config.toml
scale = 2
beta2 = 0.98
final_lr_fraction = 0
Rows from block 6, named by matrix and row number. Rows with one number belong to one channel. Each number is 128 + 24 x the weight over its row's rms, rounded and kept within 0 to 255. All counts start at 0. Numbers have three digits each.
# convs0: first 3x3 conv (model.decb.0.0.convs.0.weight, 192x384x3x3), inputs 174-179, a 3x3 kernel for each
# convs1: second 3x3 conv (model.decb.0.0.convs.1.weight, 192x192x3x3, transposed), outputs 174-179, a 3x3 kernel for each
convs0.81:126136111120136152138127124125140144113142083131120138138118137121118122127146145136125142127111119156127122141121150117114100127165117117120136134132129142129134
convs1.81:139133151132120140161150105137152155155125149108085130147142110141114085089113110152149143131154171123041137166142125136146131154129111093107105117128156115104134
convs0.82:134122107138130144136132113124115139129125151124123135133136138138141121132111143123117132122136134120132120138120125126126118132121127133126134136127114132141141
convs1.82:155121110142131124143151102127120134116096128117134100133148131155171100124172168159119126139142111131121120104129113115122137131135132107144134111144126134096096
convs0.83:117131120124120112148144135131114110122121105131113115148131142114124112145130125140128135140126139133117122124128146127126131145134122113102107144116107106117129
convs1.83:139127073123122116117115120132128159163111122122102148150155111141132115120183154113140123091117132145131143164164123115145109125099092151090113081121152082124111
convs0.84:143140113100132134133131128143132121137145140130134118152114111121111136120149124114141122131115126111150121137095132104131126132116134115132110106138129137116126
convs1.84:132129068097159115062119170150120102155105120114114123127123099168117180102135157107126158100158119106090137128139137117094126113095142129089114118075142107160162
convs0.85:131120123109109131144142133133128126126127116122156133127116118113132128146131111131124162130108121143126140146132128100124127146124140133128127128132132124107120
convs1.85:152130129106130169127147112136109151120126114108058121091127139127108149127122159138129114165117096108116124154127120150108152083137141093116123144125158124127114
convs0.86:123105121121124119138138125128115122127124133123113133117145134141123136115126152129107123122129113146143138138141147123137109130124150114124114132128122137123112
convs1.86:120129091129131155126150098125107125142133113150104131141134139146157138147141153090098120131073126129111103123105100155120099123111168099162154176066148152098091
convs0.87:123156116123118135121118119113116123131130134119132134141117136125130122126123137131128132124120139122125123127115122137129134128133135126119117139142133116126124
convs1.87:192114138107149110111126137119116125103115135122159153130118145187114100119123116131117096130113142119120125158112113203138139125122106136160131143089083076122103
convs0.88:103134113116115123133117128119118114112142129126126135135145124122118130128122125138121122126121118127118131134132138119135139129135123119108111128141130112107117
convs1.88:108130104134100167150116155132094082139150112134136154095142128120176143108127136104136099112073123112154112084109112108102114118123065114099102100112086139153108
convs0.89:112132122133140134123134109125143137121126139110135114131148129132128131132131127142136129133147122130129141126115112132124140118127116127139135134126131127133143
convs1.89:129118191097105171141138152125157179098139132106097155109126134116127120180098135149143104135102154141179140129147139128098124081153151182117073104118131121121108
convs0.90:125147123144116127138136123123125108129117144124124124124117132129137112129126128134122148124131123132136143126134131118138119140123136127120125125122129127137140
convs1.90:093137171087143112065182111127185152101118136113111146119138118116152147183166185152111104146141112046119166080114164123121141090091139135122093137148095148136139
convs0.91:143125117133121121134139133125126153133130139140126134133119132150119124132110149114127124135134139139143137122118130129130117115122126128128134134123125130131122
convs1.91:146166146129135136161118138174127131142110129131094075137141182108137135149138109149121161151142102153111144123136183111131131145137143098154133147127141113118090
convs0.92:116140105113114109125133121123115118125132112123129130142113126120119129139128135122116119125120128145141116127114148125131144116119120136128128126119120119117117
convs1.92:145078106124134128120112094155145145142122106135111078127134176129092134158111126125125108139107125115126108142141122146079156121121097124146117138073139136104133
convs0.93:139115122132113127147125143110116111126129124123118128152143131123110124136120133140126141120124126141120124145150149114120127143149124123133125134120115108136128
convs1.93:107125065147137118120153147121145130136118125139152124182140116145158091123153148079116143134113106143130129161135131140117071124123071131156098152140096151119074
convs0.94:115139119123134133128134117138119131141133142128115128127128136113137118124126145125130117133131114135134140120112114130119133123137107135134130129139133126125132
convs1.94:110119150168141086128155152163100103106117095070136120126142132116118159096091129150138123096143142150094092144144180111117182085151115081110121115141152127152149
convs0.95:113139117120133110128124135129117128104138130126137134124121127125125136121134120116120134142139140126132131133125139126122122141115151129125127145109136120132134
convs1.95:134111123101091127125103095150158166093102145090139147144126150127096138182144166159122132166120114139151129173158137132124115168135140141125103115110125135103106
convs0.96:110123120133146146115143133143132114118136124109129113151124133115121116146148133121105130132106112147141157131139134125136121134135118135136131138141127125119117
convs1.96:143149124123138151106099121113131129138139108125113092129134131129075152092137133111162158075082086180175172116147130139122145146111122111149119146084077089104094
convs0.97:123145119096137141123122126161095116113130114130134128130170134121111130129151112140127117135137109116130138106148106132122125123136125131103124133132125146118135
convs1.97:137104117125073119133215088160190173134178163123122106136115135150078127116136140124130121146136111158094100130117123106169113127128155132114125113118104103112135
convs0.98:128139139145136154122129110128146113128128118122126126114135128137129124124125120136126114134113116121133126116138130129122110115115141141138121128132125135122154
convs1.98:157112138091097115095110167094123139111170140139121173141144117162132113183141116110110107127134103083146122107151119113095121139114116134154148130130128089130143
convs0.99:136132110127112119129140143110111123126138146129125123124126133134128126133132136129121133138129124133116119127140130117123108137123133115130132129119125120149139
convs1.99:122151093117130113130126114125141100086095112136122090121152098148129162149189153095103148175144117114104126114142149138150152162125178123156153151104133146140092
convs0.100:133123142132126121139130119134148134123129132143132128128129127122122128123116130117122123137140125131137152123137122137122129126118135128126135141131132134134152
convs1.100:103123101138114108120082141158113145100122146124119119134159144098145113135107175132101129166124126164183118130121153103125148125143129107153160118158146102112122
convs0.101:133130135131135125113114128139128116137127128135131128132131122132137120127127118128122123126132121134126131125129122143135133131119129116131128125131131128123124
convs1.101:092104088132110093151111092135143135133114152158155161130113129143126139112149117138136119157161119150167146116134085139165130123147124115162156108145144112156134
convs0.102:133133109132129122127130137132143134122131121133136127140131128133105114125119123124111115127125140140136136124126145125134125101123106132136131141146124110105120
convs1.102:154140113114164163117156142132097116129115119084061101117101124093176105126132138150169146140074138135093140075103108135104132162147134084136128100148170115117086
convs0.103:144116134126118123124133135129112120121123125128109123140135134126132131131116130118134120124124138123127132144139144106123130133139134139124129126135126134145125
convs1.103:118150121155144119129121137108148155116122178109098141146106128164140137123145119106100107107161152116108108121097108111112119107119145152120085110103112128168153
convs0.104:128106125123118127143116126131125126121109141120145132116127123103126121118123132136123139149139118136140139129124119125126125130149143123124128122135134128135125
convs1.104:118119127099129145130145084158128127116119095139125107145108133127123135148084152110151111128104166126124109168132127102114145102105181160105128122074145171073128
convs0.105:121151128142121124130131107125126118146137143135138126117133118133137116133119133128122117128127128138138132137113138148116130121123139123109116141123122124131153
convs1.105:153119150109150115109166186140111149093162121123160093139117171131156162151110146136145102122066121100115132127133136187121125095086136124142147129132100158131098
convs0.106:128141144135119111143141149142138125118124122145133120125118137137130133120114130108121123152123122121131135123124132140138137117101113124130120124125142120121119
convs1.106:103108135130149144112151166081108113105131141061086092150128176128132135163132155144119142132131106082108142087095114114143130141157184115138087142155109151106096
convs0.107:128130155109147150104108122137123134130110134110129169128144115107122135146130143126125134128132135127133143136139126138101119122126130121109147131120143138116118
convs1.107:138097113129131137142185092164165183143130115128083064165111122104128132119148148104157103111142133116094101131142141125144146129135137163120144136129128103134119
convs0.108:132130131144128132124113123124132124149121136135128137129123131134114125119121129140125136114121138115121130121137133117149120113136121128127122144126115122132135
convs1.108:109133130117117106106162153132138113137098139161111119144095136140168089086190124101123075112101132136105160114159094158138109115110157148156133133169132150118133
convs0.109:140106143121125134153105135140133119108118125125134119109133126132121128114122141135129123129123125117117128135125133131132129134114142133137125128146125119125117
convs1.109:155124114118119151136165114120150129146149077139108137106116115117180129147117133122156081111117156138139137116140125102117127129137171122133115140100123104111126
convs0.110:136127119133125139141114116130140125115129117127129132133128142129117120116134138132146136124125127148124136124136132128122126137145137124130123128133134123139132
convs1.110:123116137115112155113111115111146096099170114121153184149161093134125154136124153094145112111177142132134141095125120117137121085092122151103103163144109103126131
convs0.111:105139109127115123130127122117128131133139144127132129131125134126127132131120142136135133128120120144135129136120137125130138124140131116112119136130128122132135
convs1.111:133148141160146145144090127124120085107152119147172150155105122145112147140148148128113113116178152114136160169113104141143133158143080159095119150109108118129080
convs0.112:118131134112132132136119133125120122107142134122112143121116140121132130120155125143123116132135126116126130117136135140138131124139124112126126149130136150140127
convs1.112:110114100121114124115156113143165123114156099105132126112104120111086119091107130129123126102090143136124133151152139087126148092100123109100173097090115139103121
convs0.113:122115142138130137127134126117120129122137148115135120144132137128129145134131140137137121128132131109109127116136110138118121127143106132125121140127125122113151
convs1.113:141113136105124130133138149111112106104116125112098148141147097166128148146154170111163142118119141168165096088122117143120157110155141143126162134128115133138058
convs0.114:130147133116138106127131129139124130112142114135132117128130118129116131134139142138136129127127122145127115128131157131114138127128111126126115136111135118140131
convs1.114:145114134131127160143102122098143131098148167129089127125081166124129102187125120098128135142121136130127119143169139170149106129112135122153136122116128090152122
convs0.115:133130136131134125112113130139127116135127129135132127130131122131137120127128118128122123127133123134127132127131123142135133131120129116131129124131131128124124
convs1.115:092107092132105092154108090134139136133106145160150160125116128144133139116149115139131115154159116152166142110132086134160129123148123116160153101139141107154133
convs0.116:111121123136129131142139117117138128126122130108140123116130126115134123118123124136133138120129131129122126136128131123122138136145141134140131119128130140134133
convs1.116:097151199141146134071127095153131115123109126116127123083114116136137172102068128081075095075137170149156142148145140098151147150124109130129131106096116157118150
convs0.117:136127140128133111156146100144138124130129123154108128141127118138108142138135123116130142124111133105158113136130140120135112123139130118126140107125123142146118
convs1.117:051089109155142148116123101147165142090145138122098120083107138129163110135169143123094109148123104102121122138121118139132138113146145113138125146118127122132111
convs0.118:120107127115126122134150121113122128107128138110134106125124132122134136135127139130136131133134128129118129116133129106121120142144128116121129127124107122133132
convs1.118:117115119115121157119121093126177124098063117133079086083116114107111141128133153098075125129144101139126121149125149132129088111102165176113161128104102182153134
convs0.119:138122139142103120139116128122140142136119117158133145126123145127123149114110136139121136131131118119114133112130116132122114123140127129117123142134135123155120
convs1.119:136120145159169141176116129067120132136144170118191197139090122078137116104113134123163133108122149136183156120108125126144155139145155118113130070106100120081077
convs0.120:138107125127120121133139113134124134139119133123119117134145129127121104128134129144126124128123133149127117132135130112115127130124128132145132118121116128139131
convs1.120:104146143159164094098141137117135159134119071135104115132093090143088170179108165117118127106185139158152158130135185119128129159147123118146149145138196122109121
convs0.121:113126116119130113143131122135140132123141133133134105131123133118120132114128131132115126113122120136125135133125125118122124137134141129119118143128126137124161
convs1.121:135119128093122171162139099140108094156158113118165165121095160097120159118119134117143113122129104130155134106123149108117097085131113139164154139148157110117125
convs0.122:135135129131119143137139126129128138118139113134130123124118120123126114120115118119136122136134133123116135122127112136132133125122121130119123122128137133140136
convs1.122:089169149150134126118118120099122139105105128147138112114144087119104162149150140097095138072116108087143121139094140132154129124121112085130126136148112123146120
convs0.123:140119130155130144106145138108122142122120132142128120118158118127135133120114124160121129159117134125131091141107149144140134113117114109134133116136119126137123
convs1.123:136150080134145079187070146109124166131121147122102107170083133114112073098147116123129149126118152155122147114134116144145121136114133121094159138097144153090134
convs0.124:133134129118117112130124130093143144121152115164117150114110112131121153131129127091183140120136135084135136128129113121158135119126142129135118126126128115124126
convs1.124:142134135140149148138142143117123111150074166124161140135131089122185137104117082119117138141141152116147117141158147192078151130126146135124133089103118140140115
convs0.125:115113149144102146131120149115145112134107110122121132142112116118135143143112108144125138109113137123129130119129123126154117137138120125112137149136126108130123
convs1.125:141128132101127112125140115123140099152096131123107128160128132162090158073104145133141151083093137137097107136147138154079115141134107130094096120092111120104108
convs0.126:119132094121137150129130122126132137107121113121141148131129130124130135141135145127134134104131128136127142138135127117119126139155132128121126125142114131134146
convs1.126:085100141085114143148108079143177168116123152158208201138124141132126130132157136140093118161154133127137167175127135147143108091108071102101135104131089090121136
convs0.127:108147131120123139123135126113127105117129119129136131121079130148119129156091112123145135147123159122110108132135113121116129142112148137152106120113128155129140
convs1.127:133124132075176115091126114157147144148154070147143072119143116101115129154132101120148145144177117103148097134186144108196137107142122080110132135072136115098175
convs0.128:132129135131134125112113130139127116137127129136132127131131122131136121127128119129122123127132121135126132126130124142135134131120130116132129125132131128124124
convs1.128:092107089134106091151106089133137135133103143160149162120118126146133140116149113140130116155158119150165143111133087134160131124146122115163152101139141108156132
convs0.129:128134126116106119123123134123126130123131123123129127135121133125122134126135144124145125133131125136117125122125130133128129127114125129135134116132127124137149
convs1.129:149151145113115115120113104111155142091114122132115090140136140155142145161148143160140125176171110163146128171109132158133164145143085146153111139097067108081056
convs0.130:133129135126134121110113130140129115138125131137130130132132122133137124130127121129124124126129121136125133127129123147135136132121128119133129127133131132125124
convs1.130:080103084119083090142076065119132124124107138155149167119132125167143155135158115147112098144153109162176148102120080129156130120146115122176161118148147126168135
convs0.131:124139127140142109122152112127139117123123101133141134122117136128132122130121136130118104141136134127138131122129151119122130116125118118131130149114128130124124
convs1.131:130117110121149091101130121119127142114126176167151158156177184090127131091117104147104123157091137190123148160166136153142160146118161098126138100131172099123114
convs0.132:141132119148133114114109144134126143116124119165128128108125124142133126124127137143172112115138113103162107151125116150125136121108101140116135120131169131127137
convs1.132:101161150108159099175093117116100152113120154096142131150108100156142115155119117121152149120101153104111106121160128188118118127130115126136153087126112116140146
convs0.133:137143122130122131128127120126125133149137153116118120135140133126123114118119126124120136117104123140126132128115115141136137123134123122117126134141126110111125
convs1.133:130170159183128095096154146132105104145103079117111153102106127131154138121149154144152159087110140089082118095106139056122134103112151138091092117141102135127099
convs0.134:113100130139128117151119129132106129138109105125095158136125112131135130131146120125124114125131121121101137129135124098131118126139125138125111126126120135126114
convs1.134:143134100127155156102174125148118119120163122106115151121114152142108170140149101125142098128147099154115134135137102134155117168130133125110144151112109133169113