config = dict(
    horizontal_flip=True,
    scale=2,
    widths=[96, 192, 288],
    init='torch_default',
    lr_schedule='cosine',
    weight_decay=0.1,
)
Rows from block 3, named by matrix and row number. Rows with one number belong to one channel. Each number is 500 + 50 x the weight over its row's rms, rounded and kept within 0 to 999. All counts start at 0. Numbers have three digits each. After the name is the row's rms in percent of the matrix's.
# convs0: first 3x3 conv (model.enc.1.1.convs.0.weight, 192x192x3x3), inputs 72-89, a 3x3 kernel for each
# convs1: second 3x3 conv (model.enc.1.1.convs.1.weight, 192x192x3x3, transposed), outputs 72-89, a 3x3 kernel for each
convs0.109 100:489516528483398457524604500498477453521555542474460459505532484437482540473510546466517479496457513530516517495534512490505515467480497474490484543440396489567525531537517540608598493220400462445497430505618592592521519503522480500494458481466480441488496523571487557502594584522534514509474504533453497552480510521445496468554544542537466418494401455493514469541397266501509498437510503504510513324234453577549487523466450528409415495460469523499478525465486507525471542559596488524520
convs1.109 101:485490551459468473506525544517436463537478507496489508515563564469472555463482530454486496476520547413457461443499522512415464533519500469466548567587520524478496521521572460412519441373470519449465465465411540476473484523479583546500513546474493459517479504588588497470486521457512553540463426399562443496544536540552494489540530533577506502492493505511519470627503492525508494539559570525488439528504479454434456479448519532511525559352418425459365491495415448472407436411594471512503
convs0.110 095:537472468475499495523478638459407446426504409384373496449474462514584481500454477523489546466527564417511514559483471544461413540458462509514502473506533514490492464411464474493430478440409534498455529468475555522520396458462427471412479470450574537487575522495516490514537549508531572553540578535458446479522533452513588525513549541452502368479394531518498513473529523498473542567496513519519512492482515563481500487492485493429392516510448534462437427433472437451433516502450437483413
convs1.110 101:428364502423547492470430502498510477511527465523482434456511518542464527521524510437447551364457538377447469523464579482431551503456493497515499513572527565540552590571547567600590578548603453440436494448448418493448581605556554572587500532527509511560480425512520485525513457452465458456525440480489466506476522465563425460522510578568620586587520565465539528462551608512534586487502478489494455468509489483548507455490512490500517473462397565431431481454497448436413509504538435502520
convs0.111 104:492429486477482575477468546587538499473531508435479512568501462527535495533510477481498592467547555536524479489529428514507393563561465520533486485488446523484467499571488493541528479417413447570593464465523490504517523524463433427528488490533458471521476502572399446545433435427476520523539503512498602593519566523514499493533565483508529576532507484432502526508522483551625558522489520487481527486480514457495391548523395492537412621536548535449510496508515602546399590516380497479375
convs1.111 097:412469469460491513429532468530516513476468460525470384475467506443505513517525548409429517298401509325458515516464484539439489514514451513494469603490455543507508629533470592554453638554436504499471494544609425486515585503553576513527553454538464530497458498461391438472461452456424526583455530588433507550375417560472574580440479458492500475492477492486505549396434486404419513556538414507517446532539476486475500496458469433504486568574558432540439470458468570556552500454452428489462
convs0.112 098:510470529549462435508441573539484502546479551612519574615585581551486554497423552541511478612554488457404422551533601546460549543533509479524498487476510477513466514558550511556493523537566380501542460571559501560525460467520405449498446422432481489506433339461491541517546466515497525521519536505551579599542540558466498552436541526498461492519500542446507495453513539491521503521456432530487475543542503595542558549527547583571545429505534477538574528602620507506534539468528579593594
convs1.112 097:556553530573524509542549506526494503512498505554536505541471489452454428409445380476502612421459561489509540483461417471466413485516461503533548564530583544499519493498494464479440505508445435500493431504483466500552496525534517544577477514532398447383390363300385415356485458497371425419522566526485513489427474446537486468489540581510580580493518544414436437372517481420528476478522534533564581511539547479489449457481490459488483499498454467504448471461472502494486496506487458469495
convs0.113 108:528477441525539398529487457467485515435558468532498480469505547507470546525531469483457535493497520507500555524542572522494577515493501501537510452545539527556527496509478457491458504445449658522514554416503542401501514497537505534481537493501465582513549484468451510444465485543471490509471512521556530541568515534579573583536561486475505435498497510509522491541490558547572513499517487529522512525499505427439418539494506546512509564531552546405536509505565478541572478504544450498549
convs1.113 097:437420362511512450534490557387389359360436445393456440665578575626543534537475515477439433513432402470456421442448469425513475442498503521503524497586512525507493445502482425494526477509510481482526520530449433506410460449451490443476491470483491615504501454544498557483467461432509419457513469425529454489535515496522482484481436416495514481513473474521500493529447496543452485506501495448486514476487497516492475535534492515491464620628671557488566540470506495511460450546495462522518
convs0.114 098:474511507433527493516559391510473478531428556488568504483544517437491506480538469471513535495538539527486508443402495403556520446539557508574434545591366553533515499490476502489495452606458468531500372500497450435511501554465486477496532504465574541546532557527506558522528566592507609517477546495472429465492505542447460558531514540526470435509510552572464472574513445549529483497522420502403499535435478490547467494538482443482515477539550417585541379532576553608511461581492499501448
convs1.114 103:489465530477509476502441518506435494535428408507408476486423485489386559529464504484505382507450423523477480444432489514367491547501522513501523586278444525387428505465473495475454486487441450501521373569481452513504562542545534554546480526527535575575492532473535574582532588529455498471459428464549475469499413520524442542504481488577484430546486477577512503596457455574517532505514518457588498466541473465453491492448449495490528500534498361502521485511538455517529480376506493444529
convs0.115 099:553507467494592524547569548445507565485488497505492513517466517494513526510550499524528539638529510584512543570587559513529519467401449511541492495574519512554530501496475546540473487475503524485517499469591534514516596411566531415474527459545520508480465566487433495453522525490550579476480468490510546551440445507512461440558496515525536525546566449510449494517513513509512454490497510479443415558465566558506512590512505465494520493538564412483597407496526488543529457491529433478568
convs1.115 081:523529501500505531516528506549433473538479482507548497434490485448433410451511480546436496481451385504475561475453469414487459473461472538538417571449476447471469523516517442561538475511403508515488506553581500509571550520564590550532577502488483448482523484422486447511490424487551468427473451479574489459483519503499562516536486497506583566471551483581474483544397418520430528486488462487577520463517489559525567523513476491461459509534529415506481360526441532539631501502529536505522
convs0.116 104:472510502511545517481512548539614509596472448501496566495510527434484533523523556468544561465502583425498487475534523495537504450510528513504515518440533490532525595592516462465497508471535438490446384523554374397508478520501492481537542503534454487512509562519479501445539588559510459443545520530552542563542531480455387455534480398587482550473497530505512543617484350559528515438447479496388538500442488537511534534457455535491447468471541525592502531550500486483526560494525577520491
convs1.116 106:457447538507492491523475487516518489523479502512483506444474519494567499479472529411479453404481518396467489477449487501537483541537547500550562510593524554549494479483525462509545488463505459469436462314525510544451486514482525508488486470444444425517499540488479365425410411356449479382367349452480512460493484520448439496499540550484527502522570514397505509453620478500465458545568542565559561558524530552469432481409487456495433454465493483577494558532498470489489452534498498504414
convs0.117 110:561541485566600565508524554504415304417500412370420622541508617512613551526561429498550538499571550568551558452452463450425492471470403533508456515536522538490525449533490524486513516548528543557573505488525584537600497497512488445538488471525552589557632443561585575538369467380496494440452415447413506442474468474434504432523505467463470609471546578452539533398442629506505512479501523475454415517584511511470497502458416521450375485612477517486445494412480462495441497486460527438480
convs1.117 103:557553519556467437473521512477454537505461385516522409474482423399424450460333454525490418564520452521568443490441458466407490491506485508467440489500428496532496422485532486475477475456478487416523488584423509467498500444473495490431518513475535602536571381562592561534524460531516349577552543500517452540463431499544500556465444466440462493454417459622517482512466434609564475496508446503561489443499466482501519466471494496506524473480563452518564485550483479512512502454546524493438
convs0.118 098:481536519522503634513553493431467500491515545492534612549562502561409362514456444518501473495492463439443538511483488509525548504501463514487524393573614452497468424392433435590542525609609440504594617379482499470468570497484480388415555462482473477511507552487499517478481582543441539528484559542519512468522515559520479515373462633381579663484588625488460471556538400570507462518454395483604451411649476554559561551489497567549490460480439492446502495490547489485543588519512545485549
convs1.118 113:438476485489423549502523557357322455393435530469594454516512505519499495490452476501484465482510496467364445489483479444551473514542545536496495487507556529575543517561565460566520530575582478440477537399541404407504528500465531433445492458477481611507425669451496543500564606583589656543575582531506508509402407445452541476480427519401398477467488539497481512532445476463474519543465524493454566505487530477423419442487417481446472515536579522471600540509547466456494438602493480497442
convs0.119 103:480518481551481502525481585458462468493540469472459520543520550479444479454446550438532539493584560470612556459510561480533611453546575564497499496545553569491555520537491528480490501520483548504471485474518454498486484557632489522546552556517489492531532484573530500527494580599483557518504528507522496492528529521518579558548498478434512570419486504470415419487555511492488543616563486560494497546471470632613495622543433541470387471468510498538526494500551517573521546537481578565495
convs1.119 092:492534517533437508549462438483423381572501385538462374514489556441525485474482581430448489451450572386499513533529474460385490446498484552524552491522525527501464541548502533505530467460439422534505441511540464517465452514456418540487455504531495575530465396516375463515551436511497426440398391377458493490536453442459515445557549517527514503602416427439389577325436612400414546466537491476509507544523493521433424476484470443426457452474552463500485448490560583525501589486496467458430
convs0.120 099:502569532452566533494451455469475485528562555515471468506564512509432505523516508465529502523402560577555523586540543501615505530535448575547394478495493488515497458346481495668513495453547455553478500433442487404491522570499535494427543504521495480538495507547488480539417526488461519462457479485468545516491530527537551592568570456480557511506486494440495432450431441560503446493498463606733580414414529469468471528503501513452486516533445494484485474463435509430437510489534487501470
convs1.120 111:513453424514526501508466486465370439500507484529488477457477487498552497468495497543478454540572514568558464453386443503465519475535484514526443511536560462514484462468528423512463482512522541524523542373409520398467457523502477499476485502522541531518415508451478541541550534555495532539510497408494549536456462500515613565474507474509461466430531479576470433572542467537477527510496462420371483556469462475440537485488492548587522526501533467360567498455541525451471472524527489564534
convs0.121 097:536507459472357507535377411499528524534392524524381469420382539495541450514515550503544526531460615547531525409430545423527588457520574487529492478548412470457526475466461425559471515565499543501427526484487523533508462464551376511613441434435505533499539515516506523482510454458445468486420396447402419488437473465444416482490488526491467531481454525457462508463485609415460464542561581442499499439503490504523470487484518459467526491489494524517467447470508487574452495479497534458439
convs1.121 112:562554438558581462459544516526445538548474400584466405411441475508485494563496436552538474435403510475541486479477456489374564452596447489527511496447407469528518513521515506487455501459420506483394546501408496465496427383385430501423367402416568489532546440468493490519448419473456338410537519536536458498570417562498592500468511465520534486505491462559519477449558471536508547469459448473549447476457367455504559503466532533523538551490581493477440470523519461469471542406514499523527
convs0.122 100:476512507507254376513439473444473490474387513522475411517490444449403522523539554516555602430556477501412390408514598517470586439525492435524536493427471520493562490498466475417541506545501537483501523476482488457514491489521511522618427516547530517470520427476453403407487486444458435456495534490461476529477460403458414360406521569647440401488553539526556518441438446400488504451443548422545519523436421457509522539504495556550513506428508516533513477485453431451564514510538523443456
convs1.122 120:530478557534475472495572497485476517493468508472469465550530506514487522495442399464531555520517567496458401537535540482483554521519585527512503641635553552498527540457538548522430540562584471495491458489413497440350366438464335387371416439360497506485508440454542578590499530488420391375499558648519519480583567567470494571485466518568539494464544485471462555544505519459512475348405470435445474467420376463448434461476514502464526495581542483444527575545524506547512473391448488446489
convs0.123 104:575544467565566627555533469465442482443531627467518482521537433466468549547453360536541501530542524552492589492511500543618514465520386493477423395492517577575538522492516527537501546571496522532491568544433513475388573529485528445387560555505525503575555631523574590532530564495529541534523499519464541478462457517487511407466562571465533535518584547515522495486463488460486477543470520503459480635575561499520467536594471485577510546535462528557489434471435531509461572576475515550540
convs1.123 101:434470517484396479558493469457483554477348439531566481547533511461403487430417429559501546539543488493416456507496509460455500550493520435466465517477569494605496457537460508380396491518447486472490489467490457366469418474439444501431422453422495439483537630537589577536496464468455419477573566545525505516561491505533463456483469431424382459368406412559504463572506496558510468462519474507484471439490480504446445516476494446460512565495517533378538508541539475469521472538507602485501
convs0.124 097:507517458580596458527529506508430430521426501442471495496485439451492439482527497477535502456470542547532547564544544554547526484525510545562554527490568536496514508541536547489564472525556515468593519517551486465515520467526517413508568486423495441393556583449505537527508476536477508611517470448574580595413484596512477562585438574634397638495631495470492425466484395469461479524530485479439462549440537546597514576532475461557448515553505366513591501421527498514461521549484487506545
convs1.124 086:544496424505309444482499505581500500542418526494502450442369566490539482545549462595536502443484567489497605503507507484463496514425498436546458566457489409446484525452538559466425473427390526552464443567505454485554542483456537527471496489543481453468505513458475445453479453519384456507550531523450540420428494485454476547533549497582545511478506466524457493479423445452461498522538478524569533524539581448460439489433449503476435449441492294574479422537494464426410525479468575488449
convs0.125 106:429438500524501525458485546409500488494548579491455539557435448506435459490493472466450549514562544560513512584603473518538475443430479469507537512472522469524468628563507531542481498525449463463436503516479537586508569558469537450441541548572461425395537541448481488504402369450534616564545503500552618638510530587487460427450492479480442521498552516472488535495516526586512446552576551526572541563540549482532513487592534454466474540502450522477531480424516574580576536572571439407460
convs1.125 108:511479493501482471478477508484407445544504494494522525519577578527459447536511512565533577505507528491486486510441453489523523466466519531517459464430496486505485482543525527514480540499450483413423480514515453544539468509452510475466504511469468488430445473496421402451541553543450409441451478462557548599417390479405524565468481492538554499485498478609547498496453464451503536470459505493529536485513491497448463529526477429443483473536487516444491509475485569441484507461483489465487
convs0.126 104:515531489514464509501516507416475487508567525484479455466467418498443528401494461480507545441479560369487475530532474551563481530490442455481472507514532535485537539504500503478477513510475545495487576464435527590549482508553469483428503543500516460493484537522521457509567511510469521492541438498536523463557558543558589581541504486441652540552369508498519489559566494482444529454521474514529446424469488562519474559490423539474399562545567531442505459499447474482419483535498479519411
convs1.126 108:479529509436546464517523573450523426476485427550547461588600558524474564528503550497530519487489511453452504431520480480416470543516536487415406436568530508541468428483451506465465497481502525424478471447475496445446504487454532485504509467481535468515423544520491443499489423499532561395503460516532424509577608437549432524501491470485479457492487473492550516512459506501538513458535477505494475469494458439501443463516424491462524459506426478545395507443427460507535452487501539526479
convs0.127 105:504462467488526426564485398534490487562514524558525463471503536521402584540499489493482542509481538555539545461530552420474572484483538443502569482524560484523540506521490499519442547462460547512626548478514450436529518449524589413428578508564558523428618505400543575555485584548460543508440483497546547522443509609488524542515494533448485509535448542521547449598560506587601439550521483474563496448388484393484616382485599403454518415515550415406529441423504521562623464492574473499552
convs1.127 102:569497479507516448550528423526377423536480394573557507544591535428485510509488555548459470475451469495476543495497574391544524411499505495502527541459536502437576499512527485600524497539550492515424542449519508491526489539503561484536452499551592581520457544498502512471515549518502464473459403450418481529477487509520522549494478547568453560502433463539476478538455482561481522523612555456498541451470468431506516480522451450505503438577558439402570436443465515436431454522457539517495
convs0.128 103:506495573559463576553499542493480474489481476566496468489443492482462408508570539532532535555473489523494431565471488426434491473447480470512489522558493552500521504545580498626540512558508513494514537419457512471507568503494498473518514484544493504549470596604557567546475417437476483475504474460511478455507522467467409420535490508547542496552553444402402454292362528430507555530572520559499556562488546561526482476473409461397427546528547524517501507461459545506439459513480419369394
convs1.128 106:574507444532476409473423490535449485529452497533529543599535492461430451454437517522565482416418460529518458523552587518531613505536527453502424543489423531461438570529541580549477438451450451436474559508473544497449517526442537531441479509447568504498455475541458509516518445421394461533465524561485520494447484567548520561492528464600550366521436374569498440418346385444425443454547538585600491514463399484519530477554519577526435516520472465437451409458463551484510455463541511565529